Rows from block 4 of the audio encoder of a small contrastive audio-text model, named by matrix and row number. Rows with one number belong to one channel. Each number is 128 + 24 x the weight over its row's rms, rounded and kept within 0 to 255. All counts start at 0. Numbers have three digits each.
After each channel's rows are labels from the 100 clips, of 14976, where the channel reaches its highest value: "peak on" is the class under the peak; "strongest on" is what is common among them. Only what is clearly more common there than usual is listed. The data: synthesized solo parts of chorales (CocoChorales). In brackets: how many of the 100, against the usual share in percent.
# convs0: first 3x3 conv (encoder.blocks.4.convs.0.weight, 240x240x3x3, each kernel summed), inputs 120-239
# convs1: second 3x3 conv (encoder.blocks.4.convs.1.weight, 240x240x3x3, transposed, each kernel summed), outputs 120-239

convs0.201:148122113132090126191139123184130095115172121127112126102148102108136158129101113098117143111126117130141120142125121102187105153112125095122182113127083129125141081112131100120137129128105146144127083106116128190131163108091079129095107127115128111139105093107123156151153111147091152113123109157112111127091130108177125138073112103112100139108140113125138146
convs1.201:157138103101124112185067160103073109108144140156118106100106111133139087135126136105114153072125073099107144116113124125116177093163103103133113111126166137157122136144105145116145135116148154133118132113130101159125131119094090126120140081132096096124100114110122123171160083086103079150111126147115081114122171153133175114101123116131148174137139116131127162
peak on: G3 (81 vs 1.5)
strongest on: note G3 (82 vs 6.3); note A3 (72 vs 8.7); bassoon (67 vs 8.5); note A#3 (44 vs 10.7)

convs0.152:128102114145124060124132135112137079123118082123129111111132110126124094127159113071139114094143125139141162141168130117121130142102124125118132150062093119119104138151120133120159120149090111117128132137108101108144091175186115129126082185116118111179145143119099150112122097123142164115132103128147130146191119124094116125133171139139150111128071150127112098
convs1.152:125124125140095100149102135131156101100132143135183081136134146131152094119175106108115160107164171180088150122104130116160120109101157118113108119149139156143112114136115121137144112145139100147099134128144105116146130138191148119158110155105198164116077124134095130135125109154139082120123187108129149135115099143096133129122154065105110146143104114189114130
peak on: B3 (42 vs 2.5)
strongest on: note B3 (58 vs 9.6); note C#4 (49 vs 12.2); note A3 (40 vs 8.7); note G4 (29 vs 7.5)

convs0.4:146092136145108125117122120101127129132130139075098085099134123130111120147066101169115124124105125139120119129127125057152115145130139117155084147129108147121112148129145092132123125120146096120145103114109135112128157097149134131083078114138148123157165105122159133166125174107113118119156130105149092124120154180113094139118151106117115134099123133099090095
convs1.4:137133117074135137074118164114131144128164113113108142095100134113115142141089130170135140142173110145164143131159106099085119127172125167117141147115132113170127111124113116154122143133102176167134116106139187148090138136107154127114094097140071120128110136163127163110101114170134102111146119079122115079166172123137103106133143102128100129148131113128128119
peak on: C5 (27 vs 3.4)
strongest on: note C5 (32 vs 10.5)

convs0.64:085114089133134114128123130112177099115154157092133146103115126109101145171115114154101151100154105103044143082139116109131133146160075150124093143146136161111131148160143110161172110157104159175133123134090088110169080134132111141077145136122159153138166124125123112150082118163138153145132120148137133154095115134125141155123114118151139148086109137130101106
convs1.64:148104098142127126114122158151138148163150164113109140107149153124103091169129111121106100092177143160091140130133161122105131122102142129155173146150132127105106096141126130142131107146134112142097126147101132131128158115147085126173124146141112135154160144118114140163102103131118163163126122144105130147109136127165149143119092095145113121168138099187102170
peak on: A#3 (42 vs 2.7)
strongest on: note B3 (63 vs 9.6); note A#3 (51 vs 10.7); bassoon (47 vs 8.5); note F#3 (41 vs 4.9)

convs0.103:121108136139144119098136087114127119179115120131091144129132083120107128154096136111165156138112079167115107095163131145155137130096123149095146098092095137139109101091111134130097129139144159157137141089098128154090100097144129145120102100144112132150119137114125162127103124095078131133137133107183146108159114108104094080180139065167125126163118127118121139
convs1.103:088148152078138134087157109117153155179110093137111181117086105103104107119115112146138110158149138103113105111128156096124083175124144133146100110115161116134134106141142100144150106152123124121117120148137138083139098074120146132109120137142075148107137161126127114100118171107112123098134099109133156129138132104138105115117108108074081132105085070154134118
peak on: F#3 (26 vs 1.2)
strongest on: note F#3 (70 vs 4.9); note G#3 (67 vs 8.3); cello (61 vs 10); note A#3 (56 vs 10.7)

convs0.1:107191099150123153089150114169141112135164163143133175136168149108111102127153097159136102135137125106105106145135163129099161198129138121126134132123127147143128111089139112128126178124159135161123104146172159083121108138140202156154168126162140123124126142153140138142145148112123158116117124111118106107146151131086092096146138135101128207165133122149147170
convs1.1:123137082162153127116141096103116120127103144126161125100117133100143088130097148067160124122192160092121109134129126127074167140147121125106112129155076173080157146139093133112117172047115113122102098163115138117105098114084141120122136150099133139090124126117150117136141111170130091139127166123158119129104129134104145114169143097145114111097127139127149121
peak on: A#3 (57 vs 2.7)
strongest on: note A#3 (62 vs 10.7); note C4 (57 vs 10.8); tuba (42 vs 8.5); note G#3 (35 vs 8.3)

convs0.92:124138162117096180094109092105114043148121111070120113119125131127120112135120096099118165116120106133079148148101166111172113146121127162135100125124156123146148131149105153089135133093165101106131162113182113153133127167156122120134115112136116162141087127118157114120102115154144107133117145136160135122090155125126143168136162152128167127108162112145126147
convs1.92:129110134145167098143162099111111157169149112117127102108147133110135137156112129125093191082107102212106142132136157128155160133114094110107081125130122151112092099128108136154139103134143133123123113109176113130103181114139117097115107154080142178156095123134136118118142170099130151132133170116094161122130140136086095149144131123073110102133103165107143142
peak on: D4 (67 vs 3.8); D#3 (28 vs 0.7)
strongest on: note D#4 (69 vs 11.4); note D4 (67 vs 12.4); cello (54 vs 10); note D#3 (37 vs 2.3)

convs0.138:118140149116141163118100104118132112099115120134153100143146095138097119147173150111108105118155127125144145145107160121105168116115131142138089132136149107086140124132136111101081173163169128174107151131129155151123138157133134168127168141168109150138102146082111178163136147115126131145122135069159117123177113141165127128165137131121109102096124113113109123
convs1.138:113119129085116080130171120174121139148137131112141105152117133080124119118112144166154099153107124074052176141143128164080151120108134134105106150125087138163106120123148081087145102123133128124101127198152098100118142109145105128148135172125113154126115142156135114132135124106113169151128182111109103124146144133153128096115157090102144123120085115165132139
peak on: F#3 (45 vs 1.2)
strongest on: cello (66 vs 10); note F#3 (47 vs 4.9); note G#3 (34 vs 8.3)

convs0.125:125105165123141126124092161139113101100138099120117132126143165139118081112119107163135150103108153181083083143128136108144130145124124111145127142118102116124165140120139108078184125154122137123123118129130065093143084164091168092144137141140110153138128131079095136138073119127114116153092123132131117100138130109100117148146135107160146134121147154103125140
convs1.125:105147114160127098110123128153166157126113124095149104112150102164116115090152119122128090144140110148145125119120105151156132139058167136110089123149110118102154081171089186168114135120123110144134165091143125132124136133133143171174136165137112079104112070084141087139128099148137134137121124098144103102128135106114112128152077104103133160150160120208119132
peak on: D4 (43 vs 3.8)
strongest on: note D4 (47 vs 12.4); note E4 (32 vs 8.8)

convs0.208:109091109131105135167129153112185152114165095140119100158122104120128103108147102086131122101115097101157119158133133109120166114093111139134152133079113138107151117103118134088123135142099119104155158152107121111133113146123106126128088159104121152140132099114102142144129151170123126142159148136119130126119094133108077124111157135154157117118161064143121094
convs1.208:144093155078100122145128146142168147148145163099125132113158108135110186123138120149122134134139141145088115117120138114111113105094131145108117166148100167132103131126139118177152105143094110138113162093136162116107118161129114101129137093072135134109154125191142138140128153100125114127135081150143152150150159118093114104102160124153158113109129164168115127
peak on: B3 (57 vs 2.5); G4 (36 vs 2.4)
strongest on: note B3 (58 vs 9.6); note A3 (48 vs 8.7); note G4 (36 vs 7.5); cello (35 vs 10)

convs0.44:144138122104124118137115128092117138154123126137108131156108112123131145110120095115078104116129130139138105121105134094106128131143146132125175105120103156105100127141122114101149146095095092142082113110097164109126129152118105185147141109074115079133117103139149090146103098094158152078140114119122123104117094181095130144157082154120139132128123113138116084
convs1.44:129138170110174153130148125096116136112119138116141130173168170148184102132100124095111165144122170128138103142099123138140131118089141171136148143118164169107114158149129130145076145134046094136101151134163105131093116100143144156116157093135142152123095086126198084134110137100099120147122120096156148142084141161112127133147119145147118113116134147087130122
peak on: C5 (36 vs 3.4); D#5 (25 vs 2.9)
strongest on: violin (54 vs 13.6); note C5 (39 vs 10.5); note D#5 (29 vs 9.1); note F#3 (25 vs 4.9)

convs0.109:120098158123147105104172127091087098148050145119095140179119116108160175180079098114171093117126141142144120094122109159114117110135158155155115116151121144128127085144127114111123137108118155137131116059121166151129134127146125132105124132144092114123098140093145106133145120143072134071127152129112096124172148140108128102120091118108141137096142157122127152
convs1.109:099131129109130107146096110122145156149097144129121114174103124119129162146141137140128127124153142145121108168093115130152121135113122127088133105093132117172106151158120081135108095094122138162136158153110082092087168083082120163135127072110132155113092122112126115138151126108117076121103131140129142106134111097138113137147119097177113163092105126103125168
peak on: D4 (32 vs 3.8)
strongest on: note C#4 (57 vs 12.2); bassoon (55 vs 8.5); note G#3 (49 vs 8.3); note F#3 (31 vs 4.9)

convs0.16:136084113140153143090120112077094119125119131132142158144101092111098133116101147131109111103124142142135103095135129139141112135105098107110137110137156141083136147167128127099161145116145138128093119119141130122171103121123061126142111090114090157153110111135142130122104104126112165156136074137163120116105135142113108104108141099110093124141135157098145118
convs1.16:099116162142155127113131116134094113146121148145117112106164127126112173128139089100153178124109072112121107129115131116131099130118168147158122127119117116140147103169129118131102117146110120125123149128158158136133129137134098108146154120120145130095144119155171129124100151127105095159137150149135138102122103101070096125112095075167146158142155093108118148
peak on: F#3 (26 vs 1.2)
strongest on: cello (50 vs 10); note F#3 (44 vs 4.9); note A#3 (43 vs 10.7); note G#3 (40 vs 8.3)

convs0.221:125093159122125152143134161099151121051119143126112174129114145128100154097143139075125168135113115149125099129130125148149101131133124137150136152121139125083147107105138177109116122143074117113139128066126155119135158102129143143136105126128157128146157107137077118083136132103114166103108087165125104142129116112143133126105110191128090166104145134147111167
convs1.221:152135100094148145144114142125144109100143102107140119131097103136153127099104137157102147102107167189145124069109141127111166089087089095154136136148109119108154101145155113103112154120132104119118108117141141169145092127081150132113165135138124133151130080143146129105108149113148136154167151139109072177102133123138136154134103158171107083092165102146096163
peak on: F#3 (65 vs 1.2)
strongest on: note F#3 (72 vs 4.9); note G#3 (63 vs 8.3); bassoon (51 vs 8.5); note E3 (34 vs 2.8)

convs0.147:136115067131091148104117151118139099100146108105093089122092194135118131101164177140121137124145137145158137128157109160116107125107110064122110138092099131178125100138165092149138140120147166120164092094137159181149138140137088112121126095133124137130111119128149139089122123150120127112146098074130136142111140115091112118091089144125145112136129142107123125
convs1.147:099106106122129121100112126075125148143127138105101139118105153182141122127169104141110131124118147117193121155137172130140144126103128152137112131159153150142130120136138141129107126118075106106070143126090106112109147116096135097151134151094110138064109117142166133080119104177091120083125152085118119092101161149119103140110149117132120126099146130124102120
peak on: D#4 (42 vs 3.7)
strongest on: trombone (46 vs 7.4); note D#4 (45 vs 11.4); trumpet (35 vs 8.1)

convs0.176:154112097092107162140144118173147067104111112126151113113147112128092186113091080105080115105131133124060131116161118107153109170137153140168104109102111128161157113153152133122156139104133108108111153116116138162151135135104138106148132122128133153188145130112114144131130060101107104077119121134140094145098106090185132093131166125149137143120133127123120150
convs1.176:110131135119127122132125157109100096114100152166147148120128117131139084082128093117144164077148126139087139141159091084154131139136125109082101112113163130158135128141114117112146126091129118143069099099178128176138088144107097108193114114106146137149133126118103116094105136085109087135125115147107168152134152150103091105132141126157137130107081121159083086
peak on: D#4 (52 vs 3.7); F3 (42 vs 0.9)
strongest on: cello (52 vs 10); note D#4 (52 vs 11.4); note F3 (42 vs 3.8); note G3 (30 vs 6.3)

convs0.20:115133119142117172189117107188117096110167091082154099086116127141134161115130074090117106137125158129117156128098143110119169150093151139129100102135129117120093118108096137109121166133101159134149113121102118149122121129136150106128085133158086121164146101114100182145119118133119135097120123147085144127126133112149146101117127138104125126131133121091123118
convs1.20:143133119107122122085133112136124136101144143147143091156143123128130062097151137159117163097119204132119136120134147125141091159117153083143126140127141149141140129129117108134126122126143130139073111152091119119124137143096108107135142098081138133136102129099118103109090083126100140086104135077169124096111124106114134126096143114137112086098141162161084172
peak on: G3 (50 vs 1.5); F#3 (33 vs 1.2)
strongest on: bassoon (67 vs 8.5); note G3 (54 vs 6.3); note F#3 (48 vs 4.9); note G#3 (34 vs 8.3)

convs0.233:175127100146151103098158096115124078135155144115122112127169107109131129104163068120138118090117143128130134099075100106099079140128126147119112127113112111125148071100128133109125058092110128102116156105141136111121104130138145136159130109092151123139069129140111136092124117133139090123140108114106110135100131176083097094132095126152120115125147094150171130
convs1.233:094098127145125149100126163131120149109169116178103143122138114115075152113126128151141118117150150123166144148126165143135139127122135094149145196112138153141105097135138136122152096141152097111119109114157175138150161099145140123097109171104124134115114091131142102101132152107103130144141153107139106115142119095141113150086127132209131115132109182111114173
peak on: A#3 (40 vs 2.7); A3 (37 vs 2.3)
strongest on: note A#3 (84 vs 10.7); cello (52 vs 10); note A3 (50 vs 8.7); note B3 (40 vs 9.6)

convs0.145:100147138167129121139160121106150068140136120137147154121123065104129115101157195088123114167138163131091134098140101076121151135115115099138182117136115067139125087111139127107100154125082128085120155137145126162126116131131126097151097084100170155148137132121158113119083135118079119099115096117143120130088122137110120115130134118160113124076126124160125137
convs1.145:112104120146126126122158114141166179127141103122149126145162104118145162110092182106130164121112151115134093125118117085136119115115123109127079095093141115123148083125136138110086176085119110158080137133129135140107163121083144128150133085110126137087132139149119106077102106126097137128134146109067137131116168113088139128133118113094132107146142106141148127
peak on: A3 (30 vs 2.3); G#3 (27 vs 2.2)
strongest on: cello (81 vs 10); note A#3 (72 vs 10.7); note C4 (49 vs 10.8); note G#3 (48 vs 8.3)

convs0.7:141107116153169128080102120124112166096163128119087135098172135191133125131174112097169117120094140122168155162140108185088074145114166110137108131139143089144109146129155187131086110123134149122081156100146131101159148128133132134118137141087136111125117103129140145144110108171147075117130139116107116141126143166101118154112119139097124148142126148132113132
convs1.7:104113143123111143144117135103138107129100129113112165157149165133145121120130205135090137151142093135161136172112155134137097099145156165118112099151128143140144112135123124131133150084140179125098097182123095099080149097145088134141150124163106133125115111137139123141091115144138142127132121127143106101105090192113106138113113104147129120114082144121098145
peak on: F#3 (28 vs 1.2)
strongest on: cello (73 vs 10); note F#3 (48 vs 4.9); note A#3 (43 vs 10.7); note G#3 (42 vs 8.3)

convs0.27:138100095142085156144174159169128101103169115097102152122147144123126133088088120136131170118137141154140145114115147117141114124139148144099182166168134130091130123115136117085117156124118174107130138147159135173095143140150119158116155108140113108131133115113175125096126119114095129110110135146119115109148125124094145117114164128174134108147135133103103080
convs1.27:138133144098150099108131169082132109069133107135134136130129153148143127084147116152092168096135145136084098111137138127130115126138134107093113115159126095068126084139108129087115155158120122107083110119111126107123139079114087138120133112091065112118116113116140181127136145112076144117129145111099128120162112123147194113115163098105129125120147115118107112
peak on: B3 (49 vs 2.5)
strongest on: note B3 (56 vs 9.6); note C#4 (46 vs 12.2); bassoon (41 vs 8.5); note A3 (33 vs 8.7)

convs0.180:151108104114134076097111079124138122093143103102128106121095102149138112063125055122091130129124150129134137142137118137104118097126124135126111088129126128103155084129122167166127120103123079105101088191112157160119098112146148093095148130128095162139117105174099132134071131101140115123145145147147123090132108078071164174123116150097129114132156098083183108
convs1.180:140139142147125098111151124134147096121129117167109098106096116109136133099114128125097109157130146139096115154135121115151109117154139124118135177099117148101108117104121144161145152120096156148120170112170126155124131184211122140121155158122135141089161126141149156104114143113138118087093119130127131131136116098112141125113175118101117087128141128166127123
peak on: D#4 (29 vs 3.7)
strongest on: note D#4 (49 vs 11.4); note A#3 (32 vs 10.7); note G#4 (27 vs 9); note D5 (25 vs 8.1)

convs0.181:124099099095132097154138147133138115138072094140098134127101153109115127130102118128123091099135124112095117169152149161140104177108138123126139136153153136114165130141160164134112154173063123139133098079126109131168112156113173098143133114120123184151149214148105123085092094143177101108108099107147175156147125061114127142100167129122109116174151124124114105
convs1.181:104159114114145134139094103122172116139134146135172117129133126130121116150119177122076130129155148164095106109145115147082126154094136109134112144196141156136133096145160122130106106110121107135096128163116109099120156165063146112118162177078128111092129119130146127093095092109126118172103109136135114135107108143132093171109142128115108122149130143175092173
peak on: A#3 (38 vs 2.7)
strongest on: note A#3 (52 vs 10.7); note G#3 (49 vs 8.3); bassoon (37 vs 8.5)

convs0.28:063120118123143150070136130141086155122094155106092134164098076121092122114136135171125118129122125124120094171111128143121162136102107110098159137133118115138125123126135085132118124140141107118152117047099106140113146103098110085116145093122112108126146134092124114130115119115150141118128111122082080091134126088120091113112076112122108181188125079134121138
convs1.28:134142088104149111135145121122116110119130159137172103090184113133105085165132097166129151080103109116066104071145129119113153097117126089130102097165140116141128122115122099132099118164139116154125108141114149076072125104115108126127121113128107135108074155058155124141139095106165110130155129149086081171134113122154132160126110122115124114153100119140122145
peak on: A#3 (25 vs 2.7)
strongest on: note A#3 (65 vs 10.7); note G#3 (63 vs 8.3); note F#3 (44 vs 4.9); cello (39 vs 10)

convs0.203:109123145194140063087126152098126149094101126113141095152133150132155151130111138113145127148084140105167135147157127168099061126115130155140139177135136172114135101117108124123137120113084109109154109133108135143112148102092125129127142084089105152103146119119103129114145160141127145139125136111098092134111083153080133143088128169111153149129119115110143073
convs1.203:131121123136139122120103133129142144105117157121150148156129134124108088137104112149145112115083206125126116103103156139162109094124083137089150121161136140121129168141121138157125145165138133151120079096075136094123145112131080136122134088095122121080117098124137141119120114088120122100127141098159136111143135173148135124126114158099141124111111124119136133
peak on: C#5 (32 vs 3.3)
strongest on: note C#5 (51 vs 10); violin (40 vs 13.6); note B4 (33 vs 9.4); note G#5 (26 vs 3.8)

convs0.226:142118111123088108117115102111104112155140180115126149125097101124130132137109089125117132110130091132074101101075128147143120105099124146127149160148136114110159102148098121138098160108147080123116117107125122143139077187130118122103127112140112124148190106112146103109126074170125142123130150122137112162159101134087170107149098112136098135140156075114117161
convs1.226:148104133110158146134086107130097119153153132110136135117175137095131120115123145140139110123136145120110153118147115106199121088124087116151146143152145132089123113142108122118117129136110130145119175081138181153134161104112109168136144085100113139127105111105146123177126120101127147113132148146112122121160169130101180107140115139136133109134085081134124187
peak on: D4 (35 vs 3.8); F#3 (32 vs 1.2)
strongest on: note G#3 (55 vs 8.3); note A#3 (51 vs 10.7); note F#3 (41 vs 4.9); instrument: bassoon (34 vs 8.5)

convs0.185:139098129092129100130128091112124111095167168137113106154177131147128136115115199084098143109136170145110137209142117173129126123139141088140133091109149157075118109164129146087121118096129133098103145152125080145132105115114119149117172123172136126117145084109143160130098164114126125085112127170130136107116106148097079158073139156139134111105165134136097128
convs1.185:125137137121086204166142138131149134132103129090112110120110123111143135108103149145108145089128128135126139142149124134092102113094062099102112121140126108124167143152149136140116094143143143148102133135174124095103120092158135130131113139170147113147113099130128093134128122067062114115112128151122122143115096105131145135107147115176105138102116134150137190
peak on: B3 (36 vs 2.5)
strongest on: bassoon (69 vs 8.5); note G3 (54 vs 6.3); note A3 (53 vs 8.7); note B3 (49 vs 9.6)

convs0.122:147103122131120129155126099116122119125160117123133156094120149172144167120154106134117172135129130093137110115083118133125108136111128092111135126084124127096097066138114158105169151113159120112090160099125103133120107071149094114111144132089094096142109083129112106114145084153126100138121147129122150131114104123128112182193148129124132168116141153113116146
convs1.122:105137088130133131144096104147144105074161124130138099082118121099145125126136156101157165086158117137140139116080148134148087136134149040117141113163149110121123160139083106119140102101131144141088112117172120104125178111145105106107135120086174168124124087121123111159149112121120141106106143105092132130134100150105157132101135083126099131087142148095119153
peak on: D#4 (26 vs 3.7); B3 (25 vs 2.5)
strongest on: cello (77 vs 10); note C#4 (63 vs 12.2); note B3 (42 vs 9.6); note A#3 (41 vs 10.7)

convs0.121:152116113101104117145153092122122074140114143124113133135089109129120125105151098115127134115076130126116107161126107113091108097116153150158122130107134154163104123132119109102143148124191130130103093138103121137088126104132125134188154124141135142164106156112154153141134100157124179118129115174115190120110118104151119118132130155125152113164134121162129110
convs1.121:134163107100086058125094144103137083104139125095171138100135125108090117118111086120123106098128114117150130115134129134128151128139103106135111121154157127137114105177120116125091147070123126125179133127130152092164083095065149112106135088129119151140079082145114098153105113128145078090190093125117116174147100128100164116107150120124113152140099096113134117
peak on: C5 (28 vs 3.4)
strongest on: note C5 (36 vs 10.5); note A#3 (28 vs 10.7); note G#3 (27 vs 8.3)

convs0.84:099124184132112132121134133145116119118192127105113156081136169109103121138161124142121144108101089090135136046114128112134101133115110108139134111131079154141111082124082115124156129116167112117125150114116121094128107082103114147142048129103131149112142131108134098156126112134101115138128185122138109121146113124134139114169101128072148161125108122081120113
convs1.84:148129111106111099120171108145114106104174115125146144130134100155171126099184114120139152127111181149136118105165095115131142104099153134156105106098119098139075098110126129152162141118154102139100111158100179129157142080104135148117125113078159144132086116094124109116128134123113130104120126092135116101100147161091109107165110095156117127125131128167098111
peak on: F#3 (73 vs 1.2)
strongest on: note F#3 (76 vs 4.9); cello (66 vs 10); note G#3 (48 vs 8.3); note B3 (41 vs 9.6)

convs0.61:102114065119124107115142117103055090100168141137132116169113106145067102091095129142136131130092092121107097135134112102128149117094131138112145154145081111123141084119121105182118140102134074151164133084103134158094114123119167134100120144154163128159119142121158100119116130120143135135092103152143142112150126119137140110115147092145150147137146133096118172
convs1.61:157078106160099176165150180154146131173093167120088116130128141134115135122142108135115111132186106152127154122117143137149142142141136095162121156086115138094111116090106133085128118103119148123114106107130112103114107110138105119148132143107093093094136124134102141134151131130135167149147155176097089133121176151122118140073114108119169116150140171096118144
peak on: D4 (65 vs 3.8)
strongest on: note D4 (76 vs 12.4); note E4 (74 vs 8.8); trombone (37 vs 7.4); note C#4 (34 vs 12.2)

convs0.118:125105111105130144117131118128105130168104120143119122133128132124118138120171113129164148123118072168142123103137157113081170085109136101148205120147073113129167122138154118159125105139090109131168127102108137127164139155092172137171132194144128104098086151116089142124148134138167129137127102120131125112124145050140087122118109166094111112119086137119108158
convs1.118:113122103143109111131108112118115164141132129163149128146115108147111147131155089146149155105096134139130132146130169133134113144086084114115102135122100154112126178133161143135149115146138133162127148092123107132098183165111133143102158118080165138088152137127100123102127157146151163126155129157131128129166121138085094147124144133136095160149159174097138145
peak on: A3 (49 vs 2.3)
strongest on: note A3 (57 vs 8.7); tuba (45 vs 8.5); note A#3 (37 vs 10.7); note B3 (34 vs 9.6)

convs0.228:123072107109148092174141103137127070116095113151118152083135132160096123109125122106138155138111119156081123114132119157142111123133112104113101132091148103145142085132132141149105155140156106127104116167100162145115123171154122091152094137138108117111136113101126147077132107148118126184088133125159064115116121111136129150169093115132150139112125110089131124
convs1.228:118121098151147172165121115138172158136109137100102073123170127134104118120129180115140098121146136162153117126135159141119128125127114127143093136126160082111122115119115080111106147125141103111138175130123154125139095128106177125144083161108163148116132137135163144125103111111146114163123124095141148151151137155090157137122164126140105135096123184119108137
peak on: D4 (35 vs 3.8)
strongest on: note D4 (45 vs 12.4); note D#4 (38 vs 11.4); note A#3 (36 vs 10.7); note C4 (35 vs 10.8)

convs0.11:148149109127116115130114115106115106114126143134138149158165149098092169096108126147102132091120062140110186123104087135136143128151108128120117140131136172162084077086098099126132075123167123146119149158103155144129107101112106138150125149132121126128136103109117161100124101124159147127127119150163121126135130131161060111104116117125093114139131140118084145
convs1.11:138088136106106143115155109102136119117160130131089121153118136136143168135112090096086124129131103157108129102178152155137095145117125128133165107148144120140116114153147096082109114111148137113116111063138115133111091103108150102146132112130115115160045128096142132121117149115088100125140091132137143104100118056131171128114113141159147120106144161080118135
peak on: B3 (30 vs 2.5)
strongest on: note C4 (68 vs 10.8); cello (54 vs 10); note B3 (45 vs 9.6); note A3 (43 vs 8.7)

convs0.70:115126145110142132087140142144123124100176122119176173142162133110133117139096156146133117145149090162130180153188120144151095121099085133103132157122145130093065149156131106123112153123116117147116104102108132085144125134116111100132131157181129133117130090165131116102154153121101193109134149114109160143132117154119131144102141132116145118119122126150131130
convs1.70:098147141095127153133119108144112137101144098127102131106122151118124121141138121134116121186138131110095135119081159091054110130126120125169099133093136115084156143114091148123140182122120107104112100150101129129134144102146142100161152088158117148146123110127090185128168117129112148085123119114161169121136132129179121108138117135147157146133137114097110077
peak on: A3 (34 vs 2.3)
strongest on: note A3 (36 vs 8.7); note B3 (36 vs 9.6)

convs0.175:113133122125127102136127130129114129087098110096097156109126151102122122116161108111105151098141155116111139110134108115100085131112098153123140149128087138131116124136123151149120125145115116129134119130112106136174114162123076173117122122115134153146112124107128115126114125090085117137134135124127101084103182149126126052151134111118079132102125094122132111
convs1.175:125125149129163097094116159137159139113169136135122135144129114106158116119092141141088131153156100090186101112141130136117145091102121139115141180128094167091107116162134123131141111103064112180146168075201210152100156160098134109139124116085094158141151123107154117124139154148150085113137182112135124117122093139105123121142132131153142131125158141158113122
peak on: D#4 (26 vs 3.7)
strongest on: note D4 (47 vs 12.4); note A#3 (41 vs 10.7); note D#4 (35 vs 11.4); note C4 (32 vs 10.8)

convs0.3:140157135115150138100111123094141112096114122046084117121123109119142113091111145109137141106122123098106134128151134175165163133111155131135140134124132139112131097127140127152124148138096129125133178102146112138171112109160128169146106122110116142136126124123119118148135089145125137125127141085149138142113126140150120166153112169152129127170108140091113122
convs1.3:087121117139150135144144159112145087107129119149132109125079148142111101134127107099163153121137144157108132163135156130172162142088135120123114089139112111109123129134104148092132133165168107089114101091133125128164119141144138129147137144116148113109138134148148143092151137101113128124119134110103111109132101135136126099146128115145135089106141119154129097
peak on: D4 (39 vs 3.8)
strongest on: note E4 (54 vs 8.8); note D4 (53 vs 12.4); note C4 (48 vs 10.8); trombone (44 vs 7.4)

convs0.43:119151115178173133145121136090127113137091151125119148110161111080109201129111122137140126117095157125125138147171123143160162108140125095093104155114147145130141166135136145136112136166140111121149103119187154141136179124101090125107126149151141129094136142100128129136137163141142177113120148138155134081087144133115121124104131097126133104126152112159111137
convs1.43:119096119094109136131076109096112140170115124143072103112116097146109111154087109145134140145144137121136141107160106162133124105092143123143159147152125076134136110118088105135114122159131128111136102170123135102153082113107096104166111154140136140128110139142110097118172149116124143135104126113106140093111163133125131072078122126129140109131130151130093132
peak on: A3 (32 vs 2.3)
strongest on: note B3 (61 vs 9.6); note A3 (48 vs 8.7); bassoon (39 vs 8.5); cello (37 vs 10)

convs0.197:150103133132116117124129126146134139160117125142125121097136107104094106152159092161166095132107129091139168201128113128185131141174115109083159173152082113167154090147170080133128109164161147117127103066128146151134159137127121122114088118128101134123088095117111098138117151143139138157119144065138136116112134112155168164139124103173108117114114118180152141
convs1.197:101146149137082118125097148162123149115132109117131084120174114120128119158141123111141092116065138131143117091186098140138130122175142120138163136113133077169143127133110186125133139137130131183135117120118131181160103128116131136179126140139160110141169153126143127158137165140111122186137137153095187104143145154109137083119147117137163142133186131058120167
peak on: A3 (37 vs 2.3); A#3 (35 vs 2.7)
strongest on: note C4 (56 vs 10.8); note A#3 (51 vs 10.7); note A3 (45 vs 8.7); note B3 (40 vs 9.6)

convs0.93:139106139139118133169146146097114132139107148123160163129141108150130103100140109103142153151154114140101142133104133064154102117151083153124064124155164127130135107124126095139147164149137148142112156097124114137200134177178158118128117128152108091141130099128097111127120107106140091157135126127111112125149118148136098128102100167125113108143153094129150152
convs1.93:163154142110105158136102122108108122159144153088106124113129144121093106119113124138084135109133107150142124121122127114117140151161061119119135136135137115132152138135130145142132102169087115132120135143115114095141103153118106142169165106099112165126183140088113129145112116138108172132140143094136132138128165135099157116164103128114131151143115155170142153
peak on: D#4 (60 vs 3.7)
strongest on: note D#4 (65 vs 11.4); note C#4 (39 vs 12.2); note F4 (33 vs 9.2); note G#4 (32 vs 9)

convs0.214:115129087118139115127133123112121111110091116105133143136086174162137166120143087140150127136172125117140119117089156165119124115105108088112089107136157186118110117133113135144136142137146158152123118149118135115139113102125126133138171132102122121127133118137120105124142142156194105130119171117128105142123139161114118186179115136079119145086133151115133103
convs1.214:136109128106092085083084099139088152126180128124119106175138172117125116088129130147131121116104118131168163157083143161101092134099116152081101120126140172133120135119117125135123092145127128162111095145126102143114153113117113096127167163110168182137117107096135080099124131131116102135170137138125117105116121177091103168105107140150092131099129129130131150
peak on: C5 (43 vs 3.4)
strongest on: violin (75 vs 13.6); note C5 (58 vs 10.5); note C#5 (33 vs 10); viola (25 vs 8.4)

convs0.177:107110128094098143125137079092154084114164120151113097120141154145149121128108097144141116091082121139139123147108129123106135106135113108145083106114139179097111156142162157126125127098108112127049178096129120153152141120158144170111123160111131122121116088131173126124136124144099120097120142112130141163130115162109103141123127150119093117100134117109116131
convs1.177:096147122126136073122113134128143128129143114131062130095103151101136117095161098151093178161148100159137166158090133099108105137107156180108118113136132134131145099136127140128120139122076143132091104119145180115125152143131148156127146110137153177157138123138128136116139160094114099072145169145147132154120143156150186157123127107087102133107082144110131166
peak on: A3 (28 vs 2.3)
strongest on: note F#3 (55 vs 4.9); bassoon (55 vs 8.5); note A3 (54 vs 8.7); note G3 (47 vs 6.3)

convs0.13:101131154100061146179108085151144131097137170141100111123108113120143155143130162106116151133079073130113186103124108120172133161164128125122080156151175122143098120167124077140138128113153124146116114121148126112111144101099138150091108110157121141109132140127129119113096080118126144129159075136119121147127107126114115145132105170122099128145133131163113065
convs1.13:143131119148164184127144133130121122107131150153135085134100177149133123114123137145092139133150173152114143112081100112115118174130115161116154149123157152162124159126117113089105085090128154134134122096138095111154081114092081118135154103096155140127116116136135148133155133137089137133170136137101122124153108124113109155146128152125153143133143132105159098
peak on: D#4 (54 vs 3.7)
strongest on: note D#4 (68 vs 11.4); trombone (56 vs 7.4); note C#4 (53 vs 12.2)